{
  "arch": "resnet_bottleneck",
  "model": "image classifier",
  "dataset": "telescope images of galaxies (Galaxy Zoo DECaLS)",
  "train_examples": 44167,
  "image_size": 48,
  "crop_scale_min": 1,
  "horizontal_flip": true,
  "translate": 0.12,
  "cutout": 0.25,
  "targets": ["bulge size"],
  "num_classes": 4,
  "norm": "batchnorm",
  "hidden_act": "silu",
  "padding_mode": "reflect",
  "depths": [2, 4, 4],
  "kernel_size": 3,
  "stem": "deep",
  "avg_pool_shortcut": false,
  "widths": [256, 512, 1024],
  "loss": "cross_entropy",
  "init": "torch_default",
  "residual_init": "none",
  "optimizer": "soap",
  "beta2": 0.99,
  "learning_rate": 0.0031,
  "beta1": 0.95,
  "shampoo_beta": 0.99,
  "eps": 1e-08,
  "precondition_frequency": 32,
  "max_precond_dim": 1024,
  "merge_dims": false,
  "one_sided": false,
  "adamw_lr_other_params": 0.0017,
  "max_grad_norm": 0.5,
  "max_steps": 13000,
  "batch_size": 64,
  "epochs": 18.8,
  "lr_schedule": "cosine",
  "final_lr_fraction": 0,
  "warmup_steps": 390,
  "weight_decay": 0.2,
  "adamw_weight_decay_other_params": 0.01
}
Rows from block 6 of a small image classifier, named by matrix and row number. Rows with one number belong to one channel. Each number is 200 + 40 x the weight over its row's rms, rounded and kept within 0 to 999. All counts start at 0.
After each channel's rows are labels from the 100 images, of 14976, where the channel reaches its highest value: "patch colour" is the nearest of a few named colours to the mean colour under the peak. Only what is clearly more common there than usual is listed. The data: telescope images of galaxies (Galaxy Zoo DECaLS). In brackets: how many of the 100.
# convs1: 3x3 conv, stride 2 (model.blocks.6.convs.1.weight, 256x256x3x3, each kernel summed), inputs 0-63
# convs2: expand pointwise conv (model.blocks.6.convs.2.weight, 1024x256x1x1, transposed), outputs 0-73

convs1.152,154,176,217,130,157,242,177,204,268,172,177,220,205,238,230,176,225,199,217,240,180,205,314,151,177,265,185,266,276,243,217,234,216,180,187,221,195,163,232,239,140,141,164,175,194,183,191,240,245,121,242,156,174,92,165,185,181,180,136,168,161,190,152,190
convs2.152,146,177,173,265,155,218,233,206,313,197,187,136,208,181,200,233,213,250,160,141,171,195,186,175,189,173,187,244,181,190,215,197,199,181,259,163,198,204,205,309,246,197,253,206,295,148,183,232,192,220,208,208,239,234,184,201,228,250,175,188,177,243,230,208,206,178,201,255,203,185,158,224,163,211
patch colour: brown (56); grey (38)

convs1.145,197,179,218,198,225,209,188,145,145,183,177,191,194,181,151,268,101,286,156,264,176,229,242,215,232,223,197,258,194,224,122,140,206,179,211,151,273,225,182,231,172,227,212,193,193,164,213,134,214,133,287,179,169,160,196,139,208,186,169,248,258,201,155,250
convs2.145,251,173,234,160,221,145,195,223,114,160,225,148,259,222,234,145,143,258,212,165,205,315,218,138,256,219,285,179,185,176,129,258,200,165,222,219,171,231,248,170,236,174,193,196,241,241,190,109,195,201,186,171,178,125,181,216,249,189,175,183,149,236,176,143,179,195,193,189,162,201,139,214,224,181
patch colour: pink (52); grey (41)

convs1.126,254,201,194,165,168,200,198,220,139,235,187,177,204,144,265,289,268,115,233,157,128,177,223,189,174,158,208,245,199,277,218,182,186,141,206,229,187,235,154,179,162,166,193,261,207,173,287,211,211,190,131,197,218,188,231,176,194,194,195,130,266,329,159,254
convs2.126,197,107,168,215,194,217,172,188,138,160,182,196,181,196,202,199,180,125,210,165,221,151,225,225,190,214,266,173,201,206,241,251,228,169,218,149,147,190,189,86,149,192,182,180,226,139,317,144,219,174,227,147,180,150,213,186,195,232,223,82,239,172,165,150,175,191,173,163,241,154,312,201,195,267
patch colour: grey (73)

convs1.137,121,184,270,228,197,260,215,159,159,195,175,194,235,199,158,106,127,172,224,224,207,151,169,162,286,194,163,174,148,196,243,171,257,150,213,262,216,254,163,210,207,248,200,170,172,266,219,177,149,243,214,201,152,230,224,138,145,218,211,282,220,205,134,147
convs2.137,214,208,306,254,178,198,226,239,110,211,158,255,196,235,188,192,215,221,208,204,187,218,151,165,217,95,224,156,189,211,241,205,188,170,256,200,212,178,112,284,273,207,165,218,182,224,185,166,197,176,177,111,182,243,190,209,165,187,178,192,171,171,233,184,165,240,306,240,207,213,189,233,206,212
patch colour: brown (30)

convs1.185,120,190,173,215,211,162,201,212,190,197,134,117,237,172,190,218,204,273,163,206,204,171,191,189,160,177,175,106,255,326,140,202,183,214,127,178,152,230,169,234,206,222,188,244,271,192,216,117,233,119,237,208,258,227,198,211,228,200,202,212,189,165,155,121
convs2.185,156,167,163,216,227,209,181,259,228,153,195,186,166,241,140,138,171,157,161,171,120,159,157,155,161,130,253,182,183,197,198,186,205,224,180,241,238,172,187,208,232,150,196,234,231,160,231,209,177,257,178,258,201,126,229,197,88,258,168,185,213,204,187,236,192,196,218,205,215,180,234,214,241,201
patch colour: brown (62); grey (30)

convs1.3,232,136,182,156,217,147,205,273,218,148,250,196,232,161,165,129,207,169,203,198,130,195,225,263,217,202,143,243,280,286,143,187,205,243,232,126,157,175,156,210,210,221,184,183,249,197,181,145,220,175,191,236,187,203,178,248,163,171,212,182,237,189,188,131
convs2.3,133,195,188,210,236,118,236,179,111,377,204,147,134,203,216,232,212,197,214,272,182,203,164,290,203,124,176,158,212,125,202,203,166,139,210,173,230,203,201,182,136,228,209,167,207,219,216,152,193,171,144,197,190,210,190,225,282,175,218,190,151,225,180,149,187,256,240,187,202,131,108,219,190,184
patch colour: brown (59); grey (35)

convs1.82,174,154,180,249,205,250,226,206,191,227,160,170,187,217,248,126,237,107,154,115,194,201,223,149,184,221,276,220,194,247,213,210,196,194,250,272,180,284,228,185,193,214,289,156,232,277,123,150,193,197,174,224,202,187,181,305,185,191,161,165,253,156,143,158
convs2.82,163,212,249,221,181,225,225,178,279,155,205,216,237,271,214,204,244,160,183,220,108,212,195,216,160,174,166,184,236,149,290,127,211,191,158,196,227,191,171,226,256,216,208,141,249,201,128,223,195,160,180,193,215,265,167,265,208,174,240,196,183,158,211,181,186,160,147,159,222,179,170,226,221,129
patch colour: brown (81)

convs1.6,167,230,223,197,254,201,234,159,214,213,177,223,180,152,159,214,174,251,198,274,187,197,218,194,147,166,225,172,206,289,141,97,142,157,238,238,212,168,145,179,181,211,195,163,145,199,191,133,194,248,266,224,248,211,231,200,197,237,196,176,186,202,229,202
convs2.6,265,151,201,207,145,161,215,154,259,209,217,115,137,160,183,189,183,184,154,208,217,216,218,244,153,159,137,152,142,217,204,155,251,180,124,193,185,191,175,199,283,139,226,231,272,164,238,173,216,198,193,194,218,120,194,225,234,181,210,188,227,251,243,151,214,225,200,181,198,191,219,279,213,171
patch colour: grey (64); brown (30)

convs1.87,195,203,235,169,233,274,165,150,278,197,258,213,192,168,243,266,190,219,154,241,246,191,219,195,160,169,88,224,199,222,209,215,257,211,165,224,133,171,174,340,227,243,224,124,257,153,242,177,236,210,204,189,227,178,189,256,231,227,200,185,185,218,158,209
convs2.87,224,248,185,178,126,166,210,198,268,98,169,217,264,148,191,228,251,204,169,232,199,230,251,174,228,157,149,130,203,201,180,177,217,123,162,210,219,236,219,210,241,169,233,179,195,229,234,328,249,201,175,179,200,109,208,262,228,189,174,225,235,173,146,106,185,198,184,129,171,219,144,186,253,191
patch colour: brown (67)

convs1.37,277,228,187,273,147,172,236,238,225,223,210,168,160,57,212,175,187,187,193,95,191,237,176,230,261,231,228,244,229,248,159,189,206,221,206,257,281,148,215,152,221,226,298,79,285,199,204,207,208,285,188,214,297,111,150,187,129,230,163,151,190,196,218,183
convs2.37,226,162,231,140,244,171,256,197,232,184,197,218,255,157,196,207,105,202,227,229,259,249,160,157,185,195,222,221,185,160,143,174,212,238,201,241,204,208,188,143,200,158,226,234,177,103,260,207,214,215,201,198,222,227,187,122,163,155,234,133,193,124,243,197,286,208,241,184,189,299,262,157,225,258
patch colour: brown (55)

convs1.246,202,233,225,138,232,232,231,235,151,211,170,208,195,270,222,283,202,153,230,258,235,183,199,226,188,184,204,196,211,179,71,126,190,160,223,148,251,168,189,209,210,161,212,152,212,201,216,168,230,254,207,188,221,168,240,222,131,230,235,189,248,169,138,146
convs2.246,201,212,257,211,216,217,207,173,264,201,238,122,179,228,168,205,171,223,229,149,188,192,203,226,146,162,237,236,168,145,247,239,214,159,167,220,188,190,253,154,195,131,157,162,210,233,227,245,195,224,181,156,191,244,229,212,99,175,199,227,193,246,133,237,222,263,141,255,213,367,243,138,249,225
patch colour: brown (62); grey (38)

convs1.119,196,180,167,173,251,231,224,158,172,223,190,276,167,259,222,174,173,193,160,207,164,153,203,182,228,192,209,253,204,289,217,165,182,200,166,260,250,294,273,173,190,174,238,171,152,204,260,223,122,227,180,183,251,114,178,172,264,218,225,256,174,220,205,201
convs2.119,180,167,191,299,175,175,181,192,181,197,297,206,190,200,268,222,159,219,238,84,294,117,199,204,226,165,240,275,221,208,220,85,202,189,164,166,200,174,165,198,216,172,222,204,226,230,172,174,157,205,154,248,165,231,265,151,212,196,188,230,146,210,205,200,195,178,190,157,174,215,175,192,140,213
patch colour: brown (48); grey (28)

convs1.69,205,193,225,284,248,213,232,152,92,201,140,264,211,182,164,197,193,168,225,257,258,351,244,253,238,173,202,238,169,267,98,176,169,203,291,169,201,210,278,191,203,216,210,168,229,181,304,255,192,304,266,169,230,248,252,213,199,188,238,198,161,173,188,184
convs2.69,144,189,256,209,192,166,176,305,146,248,171,271,192,201,227,197,199,273,191,220,258,218,140,240,190,206,289,228,153,147,260,216,235,259,182,176,201,220,171,213,205,170,208,195,148,146,225,195,205,222,182,214,220,183,166,188,165,182,129,227,124,241,237,187,210,178,190,234,168,194,173,169,245,232
patch colour: brown (63); grey (30)

convs1.73,198,211,222,189,223,183,190,261,270,229,185,259,247,115,240,239,139,244,193,154,226,156,199,183,155,204,231,190,215,205,164,149,224,149,175,241,213,176,122,283,204,97,190,198,214,177,258,198,239,208,208,220,210,199,204,205,144,186,181,187,182,194,161,181
convs2.73,266,189,231,207,213,177,185,159,237,101,146,167,277,226,200,233,206,180,173,205,178,196,169,88,167,181,160,167,184,143,168,204,201,223,240,216,169,197,200,215,257,201,171,260,217,119,181,268,141,235,138,241,279,226,168,197,220,234,178,236,179,241,211,174,162,233,225,193,133,205,197,177,202,251
patch colour: brown (51); grey (47)

convs1.255,241,185,282,222,234,238,199,201,196,230,183,234,208,280,146,136,212,142,218,213,209,163,305,210,193,273,180,212,181,122,230,185,202,206,138,199,198,182,248,209,254,165,178,165,147,179,183,292,127,160,197,185,199,182,231,206,221,187,218,235,141,159,160,221
convs2.255,233,175,214,186,159,216,188,223,221,255,184,193,268,205,186,173,200,206,171,236,133,133,177,153,229,149,232,203,180,206,164,221,160,215,153,206,203,195,165,270,140,264,134,251,247,214,206,258,174,169,182,244,224,164,220,179,166,205,143,145,216,275,171,158,165,229,150,207,206,231,155,176,234,219
patch colour: brown (52); grey (48)

convs1.13,200,189,132,266,274,193,216,185,213,250,228,252,191,187,220,85,123,109,176,233,233,215,246,202,239,318,216,193,190,156,220,209,136,175,199,175,144,183,195,163,211,233,163,155,218,172,189,160,251,221,218,229,182,155,184,259,207,143,207,141,191,139,262,302
convs2.13,212,216,160,165,105,193,260,247,210,223,220,162,174,129,164,132,205,226,206,61,188,232,235,162,197,192,256,236,249,212,187,214,234,233,210,262,152,141,143,225,157,233,168,250,125,223,195,206,173,183,200,215,234,207,225,173,167,193,208,214,195,186,189,194,207,150,157,188,175,211,191,125,308,251
patch colour: brown (61); grey (38)

convs1.218,152,136,271,191,211,201,212,252,194,176,241,157,261,232,184,96,221,152,211,132,139,225,192,129,237,174,179,196,200,220,205,226,218,250,151,209,201,173,151,203,231,136,161,136,187,257,239,167,201,196,181,166,181,170,201,183,200,128,220,130,227,196,190,199
convs2.218,225,233,165,103,233,136,183,184,139,159,210,197,91,149,188,256,198,200,224,173,222,176,183,240,209,189,98,147,221,201,240,154,177,183,185,170,197,161,197,228,158,207,127,234,156,208,190,165,252,137,201,209,197,194,221,202,189,218,199,156,176,195,225,195,202,185,258,201,155,140,244,241,207,238
patch colour: grey (53); brown (43)

convs1.220,218,173,190,192,216,219,230,273,204,207,279,227,178,238,212,235,184,276,212,173,200,216,172,197,226,177,213,198,147,205,171,128,185,230,251,225,203,212,159,148,149,162,170,171,191,181,194,202,200,254,215,217,218,173,158,231,234,183,260,169,385,284,179,228
convs2.220,206,179,171,175,243,172,210,188,179,178,220,162,160,159,141,136,225,255,172,267,154,248,181,109,209,218,211,136,185,158,157,211,209,169,168,199,223,217,206,200,211,125,166,182,122,253,176,180,192,132,130,207,173,205,158,190,286,234,175,149,214,258,180,189,177,217,192,150,153,213,165,147,220,165
patch colour: grey (64); pink (28)

convs1.62,159,196,174,191,265,240,241,152,211,228,185,214,200,167,101,271,200,346,140,262,178,247,173,183,190,194,196,178,225,245,118,157,216,224,226,188,231,223,105,186,178,172,178,207,208,234,230,150,216,283,212,205,244,136,152,232,196,186,257,185,202,217,180,145
convs2.62,149,215,179,271,174,213,214,166,206,69,184,266,214,181,214,227,210,237,184,204,308,136,233,137,223,207,147,198,178,230,234,149,202,154,168,175,180,213,243,187,212,154,299,174,200,179,238,248,179,189,168,226,231,167,187,216,175,158,188,163,181,218,234,230,226,186,175,163,203,187,200,198,213,164
patch colour: grey (70)

convs1.237,185,202,256,232,186,218,194,250,216,246,238,232,268,228,239,229,305,100,253,312,96,252,205,142,147,235,225,147,202,129,239,202,112,223,263,215,199,205,181,207,216,162,146,219,233,156,258,252,177,210,145,185,185,194,177,247,213,161,206,232,127,182,256,233
convs2.237,204,173,188,193,221,222,252,206,229,179,287,241,246,206,267,174,106,293,194,174,198,215,177,216,158,199,254,173,166,187,174,256,190,167,182,217,205,232,161,255,252,223,251,204,186,176,192,245,242,122,160,279,193,167,252,197,233,212,230,201,250,214,221,201,133,117,213,213,226,166,223,239,262,143
patch colour: brown (40)

convs1.105,220,98,135,221,219,235,234,180,183,191,196,201,180,106,177,253,204,277,213,161,147,171,236,206,129,195,211,219,252,218,186,187,215,188,191,154,171,202,165,220,90,198,175,168,161,256,195,244,144,135,266,227,172,187,189,228,145,162,165,189,209,203,214,229
convs2.105,207,195,198,260,231,182,254,176,200,115,164,169,187,257,194,194,211,183,205,207,195,135,196,182,231,221,163,217,202,186,218,219,183,258,271,237,166,195,173,306,200,250,195,281,226,211,148,244,191,150,164,268,215,196,228,191,236,330,191,229,151,170,190,160,197,223,185,210,199,215,175,175,169,262
patch colour: brown (69)

convs1.228,171,219,247,211,165,292,132,195,203,201,198,197,177,189,259,188,233,111,193,114,211,138,261,187,217,264,196,160,216,196,194,236,195,224,190,159,227,234,268,188,255,224,163,206,291,231,274,224,216,114,203,202,245,138,245,188,184,181,241,192,176,175,141,248
convs2.228,182,224,199,214,221,197,148,178,212,194,183,201,245,196,220,235,151,215,207,180,284,142,232,140,171,206,121,202,152,196,141,250,171,168,162,184,179,169,172,211,166,179,134,168,163,242,168,249,146,222,232,179,227,265,244,199,180,174,165,189,137,197,160,174,179,164,160,205,267,277,208,257,188,201
patch colour: brown (54); grey (44)

convs1.132,185,202,217,178,217,207,179,266,257,252,182,243,226,228,202,222,201,263,98,244,221,271,215,259,210,187,207,252,233,256,162,194,183,151,182,204,224,182,143,127,228,160,172,264,259,179,232,178,158,258,246,207,146,172,257,210,191,179,230,271,218,261,146,135
convs2.132,234,88,127,183,246,190,112,187,209,176,158,179,265,176,200,226,199,234,187,193,105,237,221,230,195,166,218,233,177,230,148,154,214,190,203,174,186,205,185,162,140,171,241,259,263,162,214,157,207,149,159,217,185,173,122,178,230,229,191,232,253,181,176,190,243,59,198,128,187,119,176,217,140,231
patch colour: pink (60); grey (33)

convs1.138,206,174,158,234,220,182,171,179,182,185,165,181,219,183,264,167,277,268,163,188,167,265,192,141,249,200,154,237,159,251,227,267,220,164,198,249,217,181,243,191,235,202,213,198,160,257,231,239,262,173,159,217,175,164,202,190,241,227,193,190,245,194,171,212
convs2.138,142,219,201,162,122,173,199,198,173,195,208,214,178,175,147,236,228,198,165,219,139,206,228,179,231,175,215,181,142,246,191,226,261,214,161,197,189,166,263,279,165,187,208,202,175,271,179,230,183,169,201,219,162,217,194,229,181,163,127,203,194,199,216,114,233,143,146,162,245,127,135,234,274,265
patch colour: brown (71)

convs1.40,183,135,230,193,207,267,194,207,203,171,200,254,177,224,146,276,228,207,256,225,206,181,192,188,210,207,220,219,137,206,176,146,294,170,214,210,146,203,177,231,211,183,145,162,198,220,234,136,257,210,251,200,151,249,185,241,239,128,194,93,237,203,195,169
convs2.40,233,171,235,219,168,161,210,244,167,189,173,122,179,212,277,215,244,192,214,179,158,172,130,196,183,287,157,216,194,163,161,233,168,193,222,189,206,202,294,147,180,179,219,194,254,190,251,224,201,183,193,239,202,217,162,156,233,138,230,169,174,244,170,308,202,351,236,185,170,113,206,285,207,219
patch colour: brown (60); grey (28)

convs1.184,254,181,222,179,265,208,221,163,185,208,189,201,192,210,180,194,173,153,108,141,216,95,248,213,289,236,185,226,183,170,307,216,202,177,121,182,199,177,265,206,196,177,227,239,153,259,253,279,168,229,249,219,264,160,199,206,222,222,214,248,154,250,200,237
convs2.184,233,180,205,173,174,178,198,234,134,206,213,187,253,145,173,221,259,161,249,180,185,182,158,231,199,168,259,154,182,150,261,112,206,140,238,227,178,185,209,222,164,209,204,143,175,220,267,161,171,222,188,201,213,151,159,260,115,163,219,139,187,180,197,211,169,197,130,230,148,160,193,200,117,234
patch colour: brown (66); grey (30)

convs1.216,197,162,232,199,208,194,230,141,162,205,227,231,215,209,227,178,160,172,199,196,182,369,165,159,227,177,205,195,159,236,230,176,196,211,237,230,214,180,214,233,143,188,235,176,196,262,177,163,245,198,176,202,168,192,222,276,272,210,193,143,195,150,177,217
convs2.216,221,212,255,198,264,215,212,230,272,281,210,108,177,225,162,194,204,148,159,189,195,243,239,210,211,198,264,235,247,202,129,223,249,204,248,283,217,244,137,195,245,193,176,203,166,178,214,107,212,215,244,160,182,125,196,216,170,214,207,161,264,244,179,219,192,187,193,182,213,210,155,202,139,171
patch colour: brown (51); grey (37)

convs1.7,190,192,261,221,201,175,207,207,190,102,240,232,213,172,146,243,219,211,226,199,196,196,244,162,241,166,181,141,174,175,167,186,226,185,159,226,153,211,215,143,185,215,196,204,277,178,238,161,223,224,166,181,231,154,166,269,223,227,151,152,226,162,114,153
convs2.7,179,160,182,329,255,221,195,203,299,148,137,137,194,114,253,194,210,219,165,190,181,172,225,251,204,220,181,203,136,193,175,165,219,172,227,215,206,207,204,207,177,200,206,167,192,163,239,326,257,170,180,221,197,241,253,173,221,239,138,216,148,192,169,307,174,181,234,250,232,170,186,157,201,119
patch colour: brown (68); grey (28)

convs1.197,261,122,289,157,144,158,169,149,243,260,168,121,234,268,200,193,204,151,157,176,252,150,206,169,241,136,192,213,189,233,186,178,219,175,156,242,178,188,245,211,240,148,231,216,189,243,247,187,218,142,181,244,136,173,178,183,218,164,275,227,205,171,168,160
convs2.197,206,235,234,193,171,290,189,219,185,251,219,177,221,210,173,174,170,194,271,179,144,141,215,204,190,179,156,240,183,238,193,193,174,198,184,177,254,246,192,165,188,340,189,182,196,162,198,163,193,227,285,197,261,239,244,220,183,191,296,212,195,215,157,172,166,214,252,176,170,239,216,126,225,163
patch colour: brown (92)

convs1.33,230,204,209,106,207,212,193,305,203,218,215,241,243,236,203,108,164,182,178,203,201,225,241,282,214,224,280,221,216,167,237,167,201,181,206,200,134,217,230,174,225,251,191,157,178,189,121,196,266,231,192,236,184,181,147,261,235,184,254,240,184,187,200,241
convs2.33,146,191,148,207,227,167,195,190,172,192,209,187,175,167,216,236,238,180,203,228,162,223,152,214,119,169,129,236,173,160,265,218,196,215,147,172,198,154,209,192,202,111,188,188,247,154,348,156,137,201,216,236,227,203,183,195,211,168,193,134,190,182,160,194,242,234,219,208,203,225,249,203,178,189
patch colour: brown (51)

convs1.50,177,222,167,127,186,185,256,210,172,107,157,225,249,191,207,214,262,213,154,172,159,173,186,280,184,161,226,211,162,282,231,217,157,244,225,161,150,138,293,214,185,203,233,138,194,220,225,244,201,172,225,204,171,228,219,218,237,263,187,206,169,175,164,193
convs2.50,203,154,176,181,271,203,204,209,176,170,218,194,201,193,137,237,139,257,177,186,238,209,203,319,189,245,188,233,178,198,196,323,217,227,235,171,195,181,236,240,185,176,252,246,259,156,228,212,188,150,162,284,150,108,183,196,177,232,167,215,181,145,237,180,223,238,278,194,106,143,196,144,180,146
patch colour: brown (30)

convs1.186,144,201,154,172,200,230,207,175,230,157,173,177,156,190,165,241,264,106,190,170,229,175,181,279,196,187,183,191,228,273,211,198,201,170,218,216,241,230,241,182,198,193,216,184,249,269,158,194,239,187,238,190,255,164,282,226,262,170,190,84,180,173,183,273
convs2.186,190,158,142,170,252,195,183,156,220,204,196,69,270,160,207,173,233,299,183,148,170,195,265,122,177,244,208,177,150,177,171,184,200,192,198,246,209,153,118,139,260,158,168,152,173,273,259,187,183,278,208,221,179,218,195,197,247,211,243,148,235,168,174,212,210,174,238,251,181,162,245,150,190,221
patch colour: brown (83)