{
  "horizontal_flip": true,
  "translate": 0.12,
  "num_classes": 4,
  "activation": "silu",
  "padding_mode": "reflect",
  "loss": "cross_entropy",
  "init": "torch_default",
  "optimizer": "soap",
  "beta1": 0.95,
  "shampoo_beta": 0.99,
  "precondition_frequency": 32,
  "max_precond_dim": 1024,
  "batch_size": 64
}
Rows from block 3 of a small image classifier, named by matrix and row number. Rows with one number belong to one channel. Each number is 500 + 25 x the weight over its row's rms, rounded and kept within 0 to 999. All counts start at 0. Numbers have three digits each. After the name is the row's rms in percent of the matrix's.
After each channel's rows are labels from the 100 images, of 14976, where the channel reaches its highest value: "responds to" is what is common among them; "place" is the part of the image that holds the peak. Only what is clearly more common there than usual is listed. The data: telescope images of galaxies (Galaxy Zoo DECaLS). In brackets: how many of the 100, against the usual share in percent.
# convs1: 3x3 conv (model.blocks.3.convs.1.weight, 128x128x3x3, each kernel summed), inputs 64-127
# convs2: expand pointwise conv (model.blocks.3.convs.2.weight, 512x128x1x1, transposed), outputs 74-147

convs1.115 095:505517529495492524530505511481474442465452463515484530506518514471520546530533561459447525508485489517492504529454506480539516497503478526487509504477511493523552535485511479454505482512491489
convs2.115 103:495499496509520518467513486489512495523498482479499525474502495525486497509485472464504489511469537480493499517535509464475486470519450477492498478484539471486494529507524502486508451500535544506440522507519527457486513522
responds to: edge-on disk: no (64 vs 24.7); spiral arms: yes (53 vs 18.8); bulge size: moderate (39 vs 6.6)
place: centre (97 vs 11.1)

convs1.74 097:492511447532492518496534534476544505526504481487510550471511499539510526528461454544496515519514486500524488518496545519472528503470481503457489495514485497516507527527504485495527483528524493
convs2.74 102:511523533484448495511503498481513489483501479521461522542464495492498478461457486523547505539515508554514485477501459444457521480494491492486490512540493476479461417524504485542503517481515496489477519499503539471456477522
responds to: bulge size: moderate (29 vs 6.6)
place: centre (94 vs 11.1)

convs1.18 102:503499514542454451515448517477493524489535475531494521512470502487480496488475516520496471485497499521508516545509489497514533497512534501472521496512486498509485501494543502502475519536496510
convs2.18 102:524488454494520508491506514461498527485472409516504459500545507505514503520503507534528520467505503485515489491517516521512485466517473500496474486555523529512505544491466471465527513490453460507452515500487462421538508481
responds to: bulge size: moderate (25 vs 6.6)
place: centre (92 vs 11.1)

convs1.0 095:529484434532483502485488456493506525519509487491478510524529478489527483524487494549521505477466486492501482565526532492506545492515493457478503469494509449478489522503544507491534511467545469
convs2.0 093:485504487476498478557494486498500516480473481512492529458499494488478526483521509545488494491501488469520507491468516485490481472478550509491484492461484530509522487504521446506456513528482496491502503464516495504510483491
responds to: edge-on disk: no (50 vs 24.7); spiral arms: yes (40 vs 18.8); bulge size: moderate (34 vs 6.6)
place: centre (97 vs 11.1)

convs1.16 104:523451516496503528506504509501509469536507515482495495508482452525468496459483496507476482553511542514528492490542491505454504500456512482455524493499503492467489482498484476485482569488516486
convs2.16 101:456495571512482490498505483496496535452491485510509516498489470492548527471518480478494509539453536484554505513491488508484501503508505489515532473506487485479501489512525481500464496550491469491491478487514499467506510503
responds to: edge-on disk: no (85 vs 24.7); shape: featured or disk (85 vs 30.4); spiral arms: yes (76 vs 18.8)
place: centre (95 vs 11.1)

convs1.2 093:497469489498475501470529530522538491514501480515472463508493476516524467514493505468471471505514495474515470490487482456526527518486514492549519448520500509436546493533513483489470504515519474
convs2.2 087:533494491490483490484470519523499505490478483476464515479484499470482491475453514488462519461482487546558469497513474508509506518482532499492476497523462538453494528482515481478465475491504535514486444525509539558491537467
responds to: edge-on disk: no (72 vs 24.7); spiral arms: yes (67 vs 18.8); bulge size: small (44 vs 7.2)
place: centre (98 vs 11.1)

convs1.60 093:514480506537444535498527463505505471513488450470545464509464526509546475530496502476516501535491477527515535531492508484547515517509542487456486479507494431518481541468490514468488528539506482
convs2.60 091:529465550497482500483485442504460522475493486505505514496475470490495494489505551521489480500504566532561529498539500479474480489485497496486488522505521477488491456513546505499524467504500497459510508492485476506507496494
responds to: edge-on disk: no (72 vs 24.7); spiral arms: yes (62 vs 18.8); bulge size: moderate (46 vs 6.6)
place: centre (99 vs 11.1)

convs1.53 090:520531528468491475507517523542444513518529505519583498488535503506481494504495480524498503492515503556496487497510485538461490486522499498534466514482489455454525467491539539485468475497533472
convs2.53 090:530482515478502529472481526510503486458507498473498464488482519513501524508489494514522529515500490473509525471524514509508484471516466467469463471493462493506543498451506538473495487534525456539499508502514480496479446516
responds to: shape: featured or disk (83 vs 30.4); edge-on disk: no (82 vs 24.7); bulge size: small (55 vs 7.2)
place: centre (32 vs 11.1)

convs1.117 101:452465499527502500499503558469507470518523500513477510495504484526518486502511506500509469501469471513483454483493471543525472522492516487487524466514467527484507438529534482509551518529517496
convs2.117 098:462488430498484468513471454495448497484485478529496530535520478509519482515476512472536514507458479551542509469435510511471502500507537529489445493475475502497475487486493489494478500519505559497461481541444507466526466516
responds to: shape: featured or disk (86 vs 30.4); edge-on disk: no (85 vs 24.7); spiral arms: yes (73 vs 18.8)
place: centre (100 vs 11.1)

convs1.111 093:468501533482481504552535503485464516506495518499492449529472547538499507483517513539483505504471523510493512544490476507497473501512503540456506491491468500515458508481461518534514494479467497
convs2.111 097:460526456480522506534506504512508498507474526534531500448487449521504492476496506473477531457496484475464472509503526487486495546511503461489476474440523523502464547486504537497493515550487493481553454477490469537494500483
responds to: edge-on disk: no (56 vs 24.7); spiral arms: yes (49 vs 18.8); bulge size: small (30 vs 7.2)
place: centre (46 vs 11.1); middle right (35 vs 11.1)

convs1.27 090:504535488507447511523496514471554532479493517480468497490462499519478455482500486510473468477500485501476481486511508470528518487487467511509515519475438508497524480462501468497495453494519495
convs2.27 092:541524520485558496488494535483457483512514518491492503522474493504496496466532513518541517510504509528512496521458512466494487473500507471529451491533489523494526460486501481526507516517511494505483512474482510499472477485
responds to: shape: featured or disk (69 vs 30.4); edge-on disk: no (68 vs 24.7); bulge size: moderate (44 vs 6.6)
place: centre (65 vs 11.1); middle left (32 vs 11.1)